From a checkpoint of a small image flow-matching model.
Model: 15.5M parameters, 32-pixel images, arch dit, norm layernorm, activation silu, moe top_k, patch size [4, 4].
Training: muon at rate 0.032, 13700 steps.
Data: trained on photos of plants and fungi (iNaturalist), 90422 training examples, 38.8 epochs.
Rows from block 2 of a small image flow-matching model, named by matrix and row number. Rows with one number within an expert belong to one neuron, the router's apart. Each number is 128 + 24 x the weight over its row's rms, rounded and kept within 0 to 255. All counts start at 0.
After each expert's rows are labels from the 100 images, of 14848 (inputs lightly noised), where the router gives the expert most weight on average: "colour at peak" is the nearest of a few named colours to the mean colour under the peak. Only what is clearly more common there than usual is listed. The data: photos of plants and fungi (iNaturalist).
# router: router (model.blocks.2.mlp.router.weight, 32x256, trained with AdamW), inputs 0-127
# up: expert up (model.blocks.2.mlp.up, 32x128x256), inputs 0-127
# down: expert down (model.blocks.2.mlp.down, 32x256x128, transposed), outputs 0-127

# expert 24
router.24 [124 130 160 142 141 111 113 152 121  69 119 168 104 142 145 174  87 115 150 105 166 155 161  96 144 150 121 122 136 133 139 110 124 137 140  93 106 113  98 119 148 108 155 128  73 108  81 163 135 118  94 125 118 119 158 128 134 135 129 167 113 133 138 135 125  94 111 120 118 156 145  88 150 133 146 120 146 123 124  76 119 112 168 155 113 126 150 144  94 149 130 144 128 138 134 147 120 118 105 147 128 121 104 143 157 187 130 148 145  83 149 151 104 107 104 128 144 140  88  95 136 163 135 116 137 134 102 166]
up.1 [128 128 128 128 128 128 128 128 128 128 128 134 128 128 128 128 128 128 126 128 128 128 128 128 128 128 128 128 124 128 128 128 128 128 128 128 128 128 129 128 128 128 128 128 130 128 128 128 128 128   0 128 128 128 128 128 128 128 126 128 128 128 128 128 127 128 128 128 128 128 128 128 128 128 128 128 128 128 128 128 128 128 128 128 128 128 128 128 116 128 128 204 128 128 128 128 128 128 128 128 128 128 128 128 128 128 128 128 128 128 128 128 128 128 128 128 128 128 128 128 128 128 128 128 128 128 128 128]
down.1 [128 128 128 128 128 121 128 128 128 128 127 135 128  40 128 123 128 128 128 128 127 128 128 128 128 128 128 128 109 128 128 128 128 128 127 128 128 128 127 128 128 128 128 128 206 128 127 128 128 124 135 128 128 128 128 129 124 128 128 127 128 128 130 128 128 128 128 128 128 128 128 128 144 128 128 128 128 139 128 123 128 128 128 128 128 128 128 128 128 128 128 128 128 128 128 128 128 128 128 128 128 128 128 128 217 127 255 128 128 128 113 128 128 128 128 128 128 128 128 128 128 128 128 128 128 128 128 128]
colour at peak: grey

# expert 10
router.10 [134 145 135 161 106 103 146 140 132 139 125 158 134 108 100 123 146 122 139 128 185 147 103 116 143 163 141 132 113 119 151 127 144 101 134 127 138 122 101 142 103 161  98 107 107 134 115 154 167 120 145 130 125 111  90 132 120 103 141 143 116 109 142 109 135 123 124 137 139 132 118 115 149 113 111 135 135 121 134 129 139 139 137 180 152 140 139 128 114 131 135 118 142 133 107 143 130  78 116 152 169 127 127 158 124 179 198 131 141  87 167 171  71 116 203 130 161 142 145  99 140 147 142 152 156 109 115 137]
up.0 [128 128 128 128 128 128 128 131 128 128 128 127 128 128 128 128 128 128 143 128 128 128 128 128 128 128 128 128 128 128 128 128 128 128 128 128 128 128 128 135 128 128 128 128 128 128 128 128 128 128 128 124 128 128 128 128 128 128 255 128 128 128 128 128 128 128 128 128 128 224 128 128 128 128 128 128 128 128 128 128 127 128 128 128 128 128 128 128 128 128 128  63 141 128 128 128 128 128 128 128 128 128 128 128 128 128 128 128 130 128 128 128 128 128 128 136 128 134 128 128 128 128 128 128 128 128 128 128]
down.0 [128 128 128 128 128 128 128 128 128 128 128 128 128 142 128 128 128 128 128 255 128 128 110 128 128 128 128 128 128 128 128 123 128 128 130 128 128 128 102 128 128 136 128 128 107 128 128 128 128 128 128 128 128 128 128 127 128 128 255 128 128 128 127 128 141 128 128 128 128  51 128 128  93 128 128 128 128 116 128 128 128 128 128 128 128 128 128 128 128 128 128 128 128 128 128 128 128 128 128 128 128 118 128 144 128 128  96 128 128 128 128 128 128 128 128 128 128 100 128 128 128 128 104 128 128 128 131 128]
colour at peak: green

# expert 25
router.25 [138 127 103 132 115 149 158 119 123 177 133 123 135 169 111 139 113 137 125 133 144 145 121 126  77 135 191 142 126 135 128 115 121  91 133  83 106 117 138 143 145 124 127 146 133 127 115  97 132 124 108 147 130 152 116 142 134 147 131 128 158  81 121 141 186 124 113 125 122 156 166 142 114 157 107 138 150 144 123 131 143 125 125 149 140 138 123 106  94 164 132 147 138 136 127 170 131 125 128 124 130 127 109 119 143  98  80 154 114 123 139  94 161 141 134 126 120  45 154 120 124 131 141 123 122 116 123 144]
up.0 [128 128 128 128 128 128 128 128 128 128 128 255 128 128 128 128 128 128 128 128 128 128 128 128 128 128 128 128 128 128 128 128 128 128 128 128 128 128 128 128 128 128 128 128 128 128 128 128 128 128 128 128 128 117 128 128 128 128 128 128 128 128 128 128 126 128 128 128 128 128 128 128 128 128 128 128 128 128 128 128 128 128 128 128 128 128 128 128 103 128 128 128 128 128 128 128 128 128 128 128 128 128 128 128 128 128 128 128 128 128 128 128 128 128 128 128 132 127 128 128 128 128 128 128 128 128 128 128]
down.0 [128 128 128 128 128 133 128 128 128 128 130 128 128 128 128 133 128 128  97 131 128 128 128 128 128 128 128 128 182 128 128 128 131 127 125 128 128 128 128 128 128 194 128 128  62 128 128 128 128 128 128 128 128 128 128 128 128 128 128 128 128  19 128 128 128 128 128 128 128 128 128 128 131 128 128 128 128 128 128 128 124 128 128 128 128 128 128 128   0 128 208 128 128 128 128 128 128 128 128 128 128 128 128 119 128 128   0 128 128 128 128 126 143 128 128 128 128 128 128 128 128 128 128 128 128 128 128 128]
colour at peak: grey

# expert 8
router.8 [142 134 133 104 128 148 122 128 146 128 136 125 153 114 118  53 122 131 150 123 100 129 133 131 128  78 113 117 164 127 132 130 124 174 113 122 151 119 126 134 145 124 135 147 210 161 123 126 123 128 127 132 118 136 128 109 136 132 135 119 141 122 149 134 125 133 142 124 112  95 131 155 119 114 117 127 125 143 144 122 135 111 145 124 167 133 111 114 117 123 128 143 141 135 127 143 128 112 125 130 127 145 148 115 155  71 126 117 121 133 134  81 157 151 110 121 126 132 129 141 166 152 116 123 126 142 130 114]
up.0 [128   0 128 128 128 128 128 128 128 128 128 128 128 128 128 128 128 128 127 128 128 128 128 128 128 128 128 128 127 128 128 128 128 128 128 128 128 128 127 128 128 128 128 128 128 125 128 128 128 128 128 128 128 128 128 128 128 128 255 128 128 128 128 128 128 128 128 128 128 128 128 128 129 128 128 128 128 128 128 128 128 128 128 128 128 128 128 128 128 128 128 128 128 128 128 128 128 128 128 128 128  73 128 129 128 128 128 128 128 128 128 128 128 128 128 128 128 128 128 128 128 128 128 128 128 128 128 128]
down.0 [ 72  34 128 128 128 136 128 174 128 128 151 128 128 128 128 123 128 128 128  14 128 128 128 128 128 124 128 128 120 129 128 128 182 243 172 128 128 128 128 129 128 128 128 128 128 163 138 128 128 128 128 127 128 128 128 128 128 128 128 127 128 128 128 128 128 128 128 128 166 119 128 128 128 128 128 128 128 129 128 128 207 128 128 128 128 128 128 128 130 128 111 132 129 128 128 128 152 128 128 128 128  12 128 128 128 128 131 128 111 128 128 131 128 127 128 124 128 130 128 128 128 128 128 128 128 128 128 128]
colour at peak: yellow

# expert 22
router.22 [129 132 177 156 107 119 133 140 101 133 127 163 116 130 162 255 120 134 132  92 117 151 122  88 135 135 136 118 113 131 145 110 142 140 120  87 135 151 124 119  97 102 120 130 132 106 148 155 112 116  73 130 136 106 123 133 141 121  91 106 129 196 126 133 129 120 147  83 132 144 128 129 142 128 135 124 132 143 107 113 125 116 156 127 149 114 140 162  97 139  63 127 120 124 107 119 124 125 141 149 119 123 117 141 175 149 174 140 149 102 148 125  88 125 114 122 125 139 125 111 115 121 132 160 139 141 120 148]
up.2 [128 128 128 128 128 128 128 128 128 128 128 144 128 128 128 128 128 128 128 128 128 128 128 128 128 128 128 128 128 128 128 128 127 128 128 128 128 128 128 128 128 128 128 128 128 128 128 128 128 128 128 128 128 128 128 128 128 128 128 128 128 128 128 128 128 128 128 128 128 128 128 128 128 128 128 128 128 128 128 128 128 128 128 128 128 128 128 128 128 128 128 128 128 128 128 128 128 128 128 128 128 128 128 128 128 128 128 128 128 128 128 128 128 128 128 128 128 128 128 128 128 128 128 128 128 128 128 128]
down.2 [125 128 128 128 128 121 128 128 128 128 130 155 128 128 128 128 128 128  71 128 129 128 139 128 128 153 128 128 128 128 128 128 128 128 119 128 128 128 140 128 128  70 128 128 128 128 128 144 128 128 128 128 128 128 128 131 184 128 107 128 128 128 173 128   0 128 128 128 128 128 128 128 128 128 128 128 128 128 128 125 128 128 128 128 128 128 128 128 128 128 128 128 128 128 128 128 128 128 128   0 127 127 128 128 128 131 128 128 128 128 128  59 128 118 128 128 128 128 128 128 128 128 128 128 128 128 128 128]
colour at peak: pink

# expert 30
router.30 [145 134 123 149 126 146 146 133 120 182 137 110 133 104 136 119 119 143 102 155  87 135 119 158 140 120 121 159  97 137 137 125 136 105 136 131 147 116 133 123 113 106 147 121 170 127 113 126 116 123 136 126 135 144  75 119 134 136 119  78 144 189 141 120 125 133 139 137 141 161 178 170 121 120 145 119 113 165 135 149 133 154 125 145 157 139 112 114  85 128 171 132 135 125 140 144 135 126 168 135 103 135 140 133  65 101 169 141 135 170 130  90 144 142  70 116 131 136 139 145 117 103 148 148  76 124 210 139]
up.3 [123 128 128 128 128 128 128 127 128 128 128 128 128 128 128 128 128 128 128 128 128 128 128 128 128 128 128 128 128 126 128 128 128 128 128 128 128 128 128 126 128 128 128 128 128 128 128 128 128 128 128 128 128 128 128 128 128 128 128 128 128 128 128 128 128 128 128 128 128 128 128 128 128 128 128 128 128 128 128 128 128 128 128 128 128 128 128 128 128 128 128 128 128 137 128 128 133 128 128 128 128 128 128 127 128 128 128 128 128 128 128 128 128 129 128 128 128 128 128 128 128 128 128 128 128 128 128 128]
down.3 [197 128 128 128 128 128 128 129 128 128 128 128 128 128 128 128 128 128 130 128 163 128 128 128 128 128 128 128 132 128 128 128 255 128 128 128 128 128 128  99 128 131 128 128 128 128 128 208 128 128 128 128 128 128 128 128 126 128  58 128 128 128 128 128 128 128 128 128 133  98 128 128 128 128 128 128 128 128 128 128 145  74 128 128 128 128 128 128 128 128 129 119 128 233 128 128 128 128 128 128 128   0 128 135 128 128 128 128  97 128 126 104 129 126 128 128 128 128 128 128 128 128 128 106 128 128 128 128]
colour at peak: pink

# expert 17
router.17 [122 119 187 135 130 128 113 147 141  74 119 165 101 171 142 154 134 131 100  97 154 129 143 106 146 149 128 105 114 117 126 114 133 126 148  92 123 145 110 132 149 113 117 128  97 111 119 148 137 134 131 123 101  98 140 120 132 147 133 187 115  95 140 112 129 136  95 115 122 126 109 100 147 154 148 146 171 137 125  76 145 124 163 142 155 129 152 137 109 142 110 138 130 140 146 138 139 123 105 125 140  98 118 146 159 166  59 153 145  48 142 151  83 109 162 132 151 135 126  75 147 171 111 110 155 135  84 131]
up.0 [128 128 128 128 123 128 128 126 128 128 133 148 128 128 128 128 128 128 128 128 128 128 128 128 128 128 128 128   0 128 128 127 128 128 117 128 128 128 128 118 128 113 128 128 114 128 128 128 128 128 128 128 128 128 128 128 128 128 128 128 128 128 128 128 128 128 128 128 128 128 128 128 128 128 128 128 128 128 128 128 139 128 128 128 128 128 128 128 130 128 128 128 128 128 128 128 128 128 128 128 128 128 128 128 128 128 128 128 123 128  41 128 128 128 128 122 128 127 128 128 128 128 128 128 128 128 128 128]
down.0 [ 86 128 128 128 128 120 128 128 128 128 126 127 128 128 128 128 128 128  81 128 128 128 175 128 128 128 128 128   0 130 128 133 128 130 128 128 128 128 128 133 128 135 128 128 128 128 128 128 128 128 142 128 128 128 128 128 128 128 128 130 128 128 125 128 128 128 127 128 128 126 128 128 126 128 128 128 128 128 128 135 128 128 128 128 128 128 128 128  69 128 128 128 128 128 128 128 128 128 128 128 128 128 128 128 144 128 128 128 128 128 128 128 128 128 128 128 128 128 128 128 128 128 128 128 128 128 128 128]
colour at peak: green

# expert 12
router.12 [112 125 118 163 137 124 138 102 118 103 123 112 101  87 131 136 144 110 125 132 142 160  63 116  98 131 121 115 135 150 109 172 123 107 140 128 139 102 101 119 137 132 109  69  86 116 102 153 144 153 125  97 141  92 118 115  75 144 140 145 114 117  97  97 148 114  89  94 114 103 119  88 123 141 127 118 147 116 145 132 111 105 123 113  95 124 144 138 141  67 112 128 134 134 117 143 112 109 152 122 182 124 112 153 105 176 139 151 135 106 103 159 104 112 176 123 129 150 162 105 132 152 120 115 151 137  90 133]
up.4 [128 128 128 128 128 128 128 128 128 128 128 128 128 128 128 128 128 128  88 128 128 128 128 128 128 128 128 128   0 128 128 128 128 128 128 128 128 128 128 128 128 124 128 128 128 128 128 128 128 128 118 128 128 128 128 128 128 128 128 128 128 128 128 128 128 128 128 128 128 128 128 128 128 128 128 128 128 128 128 128 128 128 128 128 128 128 128 128 128 128 128 128 128 128 128 128 128 128 128 128 127 128 128 128 128 128 128 128 128 128 128 128 128 128 128 127 128 128 128 128 128 128 128 128 128 128 128 128]
down.4 [128 128 128 128 128 128 128 128 128 128 128 127 128 128 128 128 128 128 135 128 128 128   0 128 128 128 128 128 255 128 128 128 128 128 128 128 128 128 128 128 128 200 128 128 109 128 128 128 128 128  23 129 128 128 128 128 128 128 128 128 128 128 128 128 128 128 128 128 128 128 128 128 127 128 128 128 128 128 128 128 128 128 128 128 128 128 128 128 125 128 128 128 128 128 128 128 128 128 128 128 128 128 128 128 128 128  91 128 128 128 123 128 128 128 128 128 128 128 128 128 128 128 128 128 128 128 128 128]
colour at peak: black