config.toml
arch = "dit"
model = "image flow-matching model"
dataset = "photos of plants and fungi (iNaturalist)"
train_examples = 90422
image_size = 32
horizontal_flip = true
conditioning = "none"
objective = "flow_matching"
cond_dim = 128
logit_normal_time = false
norm = "layernorm"
activation = "silu"
head_dim = 16
fused_qkv = true
qk_norm = false
moe = "top_k"
num_experts = 32
moe_every = 1
expert_mlp_ratio = 0.5
experts_per_token = 2
shared_expert = false
patch_size = [4, 4]
layers = 6
width = 256
positions = "conv"
optimizer = "muon"
muon_scale = "spectral"
lr = 0.032
momentum = 0.95
nesterov = true
orthogonalizer = "newton_schulz_5"
adamw_lr_other_params = 0.0024
grad_clip = 3.0
gradient_centralization = true
l1_shrink = 0.03
ema_decay = 0.99
magnitude_pruning = 0.7
steps = 13700
batch_size = 256
epochs = 38.8
lr_schedule = "cosine"
final_lr_fraction = 0
warmup_steps = 680
weight_decay = 0.003
adamw_weight_decay_other_params = 0
Rows from block 2 of a small image flow-matching model, named by matrix and row number. Rows with one number within an expert belong to one neuron, the router's apart. Each number is 500 + 40 x the weight over its row's rms, rounded and kept within 0 to 999. All counts start at 0. Numbers have three digits each. After the name is the row's rms in percent of the matrix's.
Before each expert's rows are labels from the 100 images, of 14848 (inputs lightly noised), where the router gives the expert most weight on average: "peak at" is the part of the image that holds the peak. Only what is clearly more common there than usual is listed. The data: photos of plants and fungi (iNaturalist). In brackets: how many of the 100, against the usual share in percent.
# router: router (model.blocks.2.mlp.router.weight, 32x256, trained with AdamW), inputs 128-255
# up: expert up (model.blocks.2.mlp.up, 32x128x256), inputs 128-255
# down: expert down (model.blocks.2.mlp.down, 32x256x128, transposed), outputs 128-255

# expert 4
peak at: bottom right (44 vs 14.1)
router.4 090:483487491535500434498502515541480487506473490509555449519534438462469425516546502557505523491481515535485620555520468525475480479484472500556493505522548496523498444488503484475512497502516512507524502474471542477490582522568521465500558470490531360462470526429454453486385454493465546500461544477484426518512445570444554386422431511557527562539493527470525477504497518482418468492498
up.56 055:500500500499500500500500500500484500502500500500500500500500500500168500500500500620500500500500501500500500500500500500500500500500504500500493500500500500500500500500500500500500500500500500500500500500500500501500500500500500500500500500500500500500500500528500500500500501500500500500500500500500616500500500500500500500500500500496500500500500500500500500500500500500500500500500
down.56 039:500500500500500500500498500691500488500500506500500500500500500500500500500500500500500500500501486500508500500500426500500500500500451501576516526507500500500490500500500511500500500500500500500500500500500500500500500500500500500500491500613500500500500500500500500500500657526500500500503500500435500500509528501500500500500363500497500500500500500500500500500479466500500500500500
up.58 284:500500500494500500500999500500480500500500500500501500500500500500459500500500500504500500500500500493500500500500500500500500500500500500500500500500500500500499500500500500500500500500500500500500500500500500500500500500500500500500500500500502500500500500500500500500500500500500500500500500500500500500500500500500500500500500500500500500500500500500500500500500500500500500500500
down.58 185:500500500500500500500737500420520500500500500500500500500500500500378500500500500500500500500499550500500500500500501500500500500500500500500474498500500500500500500500500500500500500500500500500500454500500500500500500500500500500500496500376500500500500500500500500500500625500500500500501500500500500500500500500500500500500701499498500500500500500500500500500500500500500500500500
up.60 009:500500500500500500500500500500521500500500500500379500500500500500543500500500500500500500500500500500500500498500500500500500500500493500790500500496500499502500500500500500500500500500500500500500500500500517500500500500500500500500500502497500500500500500429500500500500482500500480500500500500500431500500500498500500500500500500501500500500500500500500500525500500501500500500500
down.60 009:500500500500501500500503500498500444506500500500502500611500505500393500500500500693500558506500500500500500500500435500500500500500579502500500484499500500550500500500500569500500500500500500500500500500500500500500500500501502500500500500052500500500500500500500500500500500411500500500500500500500500500502500500500500381500500500500500500500500500500500500500500500500530500500500
up.63 005:500500500500500500500500500498825492500500500500500500500500500500500500500500500500500500500500500500501500500500500500500500500500500500500524500501500505500498500500500500500500500500500500500500500500500436445500496500500500500500500500500577500500500500542500500500500525500500500500500501500500500500500500500500500500500500500503500500500500500500500500465501500500500491500500
down.63 008:500500500507500500500500500514489075500500503500500500503500500500595500500500500500500500500518574500500500500500466500500500500500632500418517478486500500500500500500500500500500500500500500500500616500500500500500500500500500500500500500500500500500500500500509500500500500499500500500333500500405530500500500500500500500500500500500500500500500500500500500500502500500500500500500
up.70 042:502500500500500504500500500500500500500500500500500500500500500500479500500500500999500500500500500500500500500500500500500500500500500500497496500500500500500500500500500500500500500500509500500500500500500478497500502500500500500500500503500500500500500500500500500500500508500500500500500500500500500500500500500500500500500506500500500500500500500500500500500500500500500487500500
down.70 024:500500500408500495500500500500500500500500500500500500486500500500492500500500500500500500500500164500500500500500500500500500500500500500467497502494500500500500500500500498500500500500500500500500472500500500500500500500500515500500500500277500500500500500500497500500500555519500500500500500500502498500500500501500500500500500500505500500500500500500500500500500315500547500500500

# expert 5
peak at: top right (35 vs 14.1)
router.5 099:495489469501533473482479454502554481551486482489510504520455467440499487527461498566579553502466529495466558555489472438410565417510496535499518494550512517519491470523483466436526478526524552508491534438486537477431558521550506475519513517494505391510442513481463510504388436495490521511577462497519516517501460548619518414404572446531525530487519497506537499507499539484425509521503
up.27 077:500500500500500500500500500500362494500500500440500500500500500500500500500500500493500500500500500500500500500500500500500500500500500500500516500500500497500500500500500500500500500500500500500500500500500500482500500500500500500500500500500796500500500500500500500500500468500500500500500500500500500500500500500500500500500500500500500500500500500500500500500500500500517500500500
down.27 052:500500500500500655500498500276500500500500450500500500489500500500619500500500500539500368486500464419504500500500487500500500500500500500500500500571500500500498503500500505500500500500500500500500500500500737500500500500500500500500500501470500500500530500500500500500500500579500420500492500476500500500483500500500500500500497500500500500500500500500500498496501500500530500500500
up.30 005:500500500707500500500500500500502500500500500500500500500500500500640500492500500502500500500500500499501500500500500500500500500500500500500500500500500500500500500499500500500500500500500500500500500500500000500500514500500500500500500500500500500500500500500500500500500500500500500500500500500500500500500500500500500500500500500500500618500500500500500500499500500500500500500500
down.30 006:500500500500500500500500500499500512501500500500334500500500500500427500500500500510500307500500290500500500500500501500500500500500500500500500502517500433500505500500500500500500500500500500500500500500500500500500500500500500500500526645694340500500566500500500500500500473500500500500500500500500351500554500508500500608500500500523500500500500500500500329500500472500500425500500
up.31 065:500500500500500500500503500500588500500500500345500500500500500500500500500500500470500500500500500497500500500500500500500500500500511500500999500506500509573499500500500503500500500500500500500500500500500500500500500500500500500500500502500500500500500500500500500500500503500500500500500500500500610500500500501500500500500508500500500500500500500500500500484500500500500500500500
down.31 043:500500500500580501500500500519500505500500500500540500495500500500308500500500500500500500500491494500500500500500575500500500500500468500500469495500500500500499500500500500500500500500500500500500459500500521500500501500653501500500500500517505500500500500500500500500500500500500732500293500499500500500476500492500500515500506500500500500500500500500500500498495500500497500500500
up.32 050:500500500500500500500536500500500500500500500500619500500500500500500500500500500500500601500500500500500500500500500500500500500500500500500500500500500500500499500500500501500500500500500500500500500500500500455500500500500500500500500500500497500500500500500500500500500505500500501500500500500499500500500500500500500500500500500499500500500500500500500500500500500500500494500500
down.32 048:483500500497500500500504500500500500500500500500500500500500500500500500500500500511500612500500502500500500500500500500500500500500500500530505507518500500500500558500500500500500500500479500500500500500500512500500500500861500500500500500500547500500500500500500500500500500500500500500492500449500500500502478501500500500500500500500625500500500500500500500496500500500507492500500
up.37 314:500500500500500500500999500500447509500500500442500500500500500500500500500500500511500500500500500500500500500500500500500500500500500500500500500500500499499500500500500500500500500500500500500500500500500500500500500500500500500500500500500500500500500500500500500500500500500500500500500500500500557500500500500500500500500500500500500500500500500500500500500500500500500500500500
down.37 227:500500500499501500500793500481500500500500501500500500506500500500336500500500500502500500500500500500500500500500498500500500500500500500500513500503500500500500500500500500500500500500500500500500491500500500500500500500500500500500502500500500500500500500500500500500500500500500500500507500500500500500500500500500500486500517500499500500500500500500500500500500500500498500500500

# expert 15
peak at: top right (36 vs 14.1); top left (32 vs 14.1)
router.15 077:487482498500478439502514519520333478484484510560500479500478465489514440484465494482475517485457502484488606527478506514490485468462554484462512470476465505504510456461462479462504501466497472496511539475522494499455508503525515452456532496550514474489465526465448418489434495533495488452482699471541485497506457538418487413465463464493454548503528472463493503472454434488424492503533
up.26 069:517500500500500457500500500500500500500500500497500500500500500500500500500500500500500500500500500500500500500500500500500500500500500500501500500500500498512500500500500500500500500500500500500500500500500497500500524500500500500500500500500500500500500500500500500500500500500500500500500500500500500500500500500500500500500477500500500500500500500500500500500500500500500500500500
down.26 047:500500500500500546500500500489500502494500500500472496500500499500500500480500500500500469500500500625500500500500500500500500500500500500500500500500500500554500592500500500500500500500547500500500516500500500500500500500500500500500500527503529500500500500500497500505500500500500500500500500498501500500501500500500500451500500493498500500500500500500500586500500500500516500500500
up.27 074:500500500514480500500500500500494500500500500500500500500500500500500500500500500499500500500500500500500500500500500500500500500500500500500499500499500499500499500500500500500519500500500500500500500500500513500500500500500500500500500500500498500500500500500500500500500500500500500500500500500500500500500500500500500500500500500498500500500500500500500500479500500500500500500500
down.27 042:500500500500500612500541500511500500568500576500500500500500504500502500500500500500500500500500470500500500500500498500500500500500500500500500500529500500500500500500500578500500500500500500500500501500500490500500614500500516500500492328500554500500500500500507500497500500500500500500505500487500500500500500501500500488500500500484500500500500500500500475500500501500502494500500
up.32 053:501500500499500500500500500500500500500500500500500500500500500500500500500500500500500500500500500501500500500500500500500500500500500500501483500500500500488500500500500500500559500500500500500500500500500910511500503457500500500500500501500438500500500500500500500500500498500500500500500500500500500500500500500500500500500500500500500500500500500500500500453500500500500499500500
down.32 051:500500500500500500500500500500505500500500500500497500580500447500573500500500500499500499499500385501500500500500500500500500500500500500494500500500500500529500500499500500500500500500557500500500449500500184500500500473500500500500500500472500500500494500500466500601500500483500500500500500567500500500497500456500500492500500500500500500500500500500500498650493497500500501500500
up.33 012:500500500501500501500708500499909500500500500579500500500500500500500500500500500500500500500500499500500500500500500500500500500500500500500513500500500500501500500500500500500500500500500500500500500500500500492500500500500500500500500500500500500500500500497500500500500499500500499500500500500500581500500500500500500500500500500498500500500500500500500500500500500500500501500500
down.33 013:500500500523500500500352500496500480500500650500532306500500500500291500500500500500500602500500500500500500500500588500500500500500575496500318534604500500510500500505500500500500500500564500500500553500500510500500500500500500500500500504500500500500500500500474500500500500229500500500494500471490463500500484513500500527500488500500428500500500500500500500500500500500513470500500
up.35 045:354500500497467409500500500500500500500500500500501500500500500500500500500500500500500500500500500500500500500500500500500500500500500500500500500500500500500501500500500500500500500500500500500500500500500500514500436473500500500500500000500500500500500500500500500499500435499500495500500499500500500500500500500500500500500499500500500503500500500500500500571500500500500500500500
down.35 022:692500500500500500500454500501500500500500500500500496500500433500500500500500500500500500500500495500500500500500497500500500500500500500543500500500500459474452500500500496500500500500500500500500500500500482500500497487500500500500500000500500500500678500500558500500500500500500514500462500503500500500503500500500500484500513500498531500500500500500500500500500497500513500500500

# expert 11
peak at: top left (41 vs 14.1)
router.11 071:492501473516455477521501616520523469512441465465547518519538461592393480492517497537438460448549529475511504546447490420487442489426503531511446463463454512485536478521479491516487518444498485510534516467467545498443539578544497491423527501474535426518467499540465438538413401554495520424520417440553564528502410544490477464416372519499449445482511494498489469465504483497433458507526
up.54 011:492500500500500500500500500501500500500500500501500500500500500500500500509500500500500500500500500500500500500500500500500500500500500500500483500500500500768500500500500500500500500500500500500500504500500500500500500500500500500500500501500504500500500500500500500500500500500500506500500500500500496500500500500500500500500500500500500500500500500500500500500500500500500500500500
down.54 008:497500500500500500500514500500497242583500500500551500500500709500500500447500500500500500500500492500500500500500565500500500500500500500500500500537500500909500497500500357500500500500500500500500500500500597500500457500431501500500498503500500500500500500500500500500500461475500500500499500553493400500534500510500500500500500500500500500500500500500500500503500501500623500500500
up.59 113:507500500515500500500286500500789501500500500500500500500500500500104500500500500500500500500500500500500500500500500500500500500500500500500384500500500499501500500500500500500500500500514500500500500500500500500500500500500500500500500500500500500500500500501500500500500500500500499500500500500500500500500500500500500500500501500500500500500500500500500500500500500500500501500500
down.59 091:500500500500500500500347500487535491500500500500500500500500500500579500500500500396500500500500458500500500500500548500500500500500344500531598514502500500500500500500500500500500500500500500500500951500500500500500500500500567500500487500449500500500500500500500500500500484500500500500436500500509544500500501498500500500500667500500500500500500500500500500500500338500483500500500
up.66 612:500500500500500500500500500500499500500500500500500500500500500500999500500500500500500500500500500500500500500500500500500500500500500500500658500500500500500500500500500500500500500500504500500500500500500500500500500500500500500500500499500500500500500500499500500500500500500500500500500833500500502500500500501500500500500500500500500500500500500500500500500499500500500500500500
down.66 571:500500500500500500500500500755500500500500500500500500500500500500426500500500500488500500500500500500500500500500499500500500500500021500505624500500500500500500500500500500500500500500500500500500501500500500500500500500500500500500500500497500500500500500500500500500500420499500500500498500500500500500501500500500500500500488500500500500500500500500500500500500500500500500500500
up.67 016:500500500500500500500500500500507500500500500500500500500500500500500500500500500791500500500500500500497500500500500500500500500500500500500526500500500500454500500500500556500500500500500500500500500500500501500500500500500500500500501486500500500500500500500500500500500345500500500500500499500500500500500500500500500500500499500500500500500500500500500500500500500500500500500500
down.67 014:500500500490499500500467500513475500505500505500500501502500500500451500500500500485500500500537500501497500500500489500500500500500500500570485503500500500500500500500500483500500500500500500500500526500500500500500500500502500500500480500500519500500500500500499500440500530500500502500485500501351508500519520500500500500498497508500512500500500500500500540496500500500504500500500
up.68 274:500500500500500532500500500500500501500500500500526500500500500500498500500500500500500500500500500498501500500500500500500500500500500500500500500500500500500500500500500500500484500500500500500500500500500500499500494500500500500500500540500442500500500500500500500500500500500500499500500500500500504500500500500500500500500500500500500500500500500500500500505500500500500500500500
down.68 090:500500500500500572500500500514499500523500419500500500600500500500500500500500500500500521500500627500500500500500500500500500500500500500500500500530500500500500500500500534500500500500500500500500500500500500500500500500395313500500413500500438500500500500500500500502500441722500492500500500502486500500500500500500500500500500500501501500500500500500500501516500493500500500500500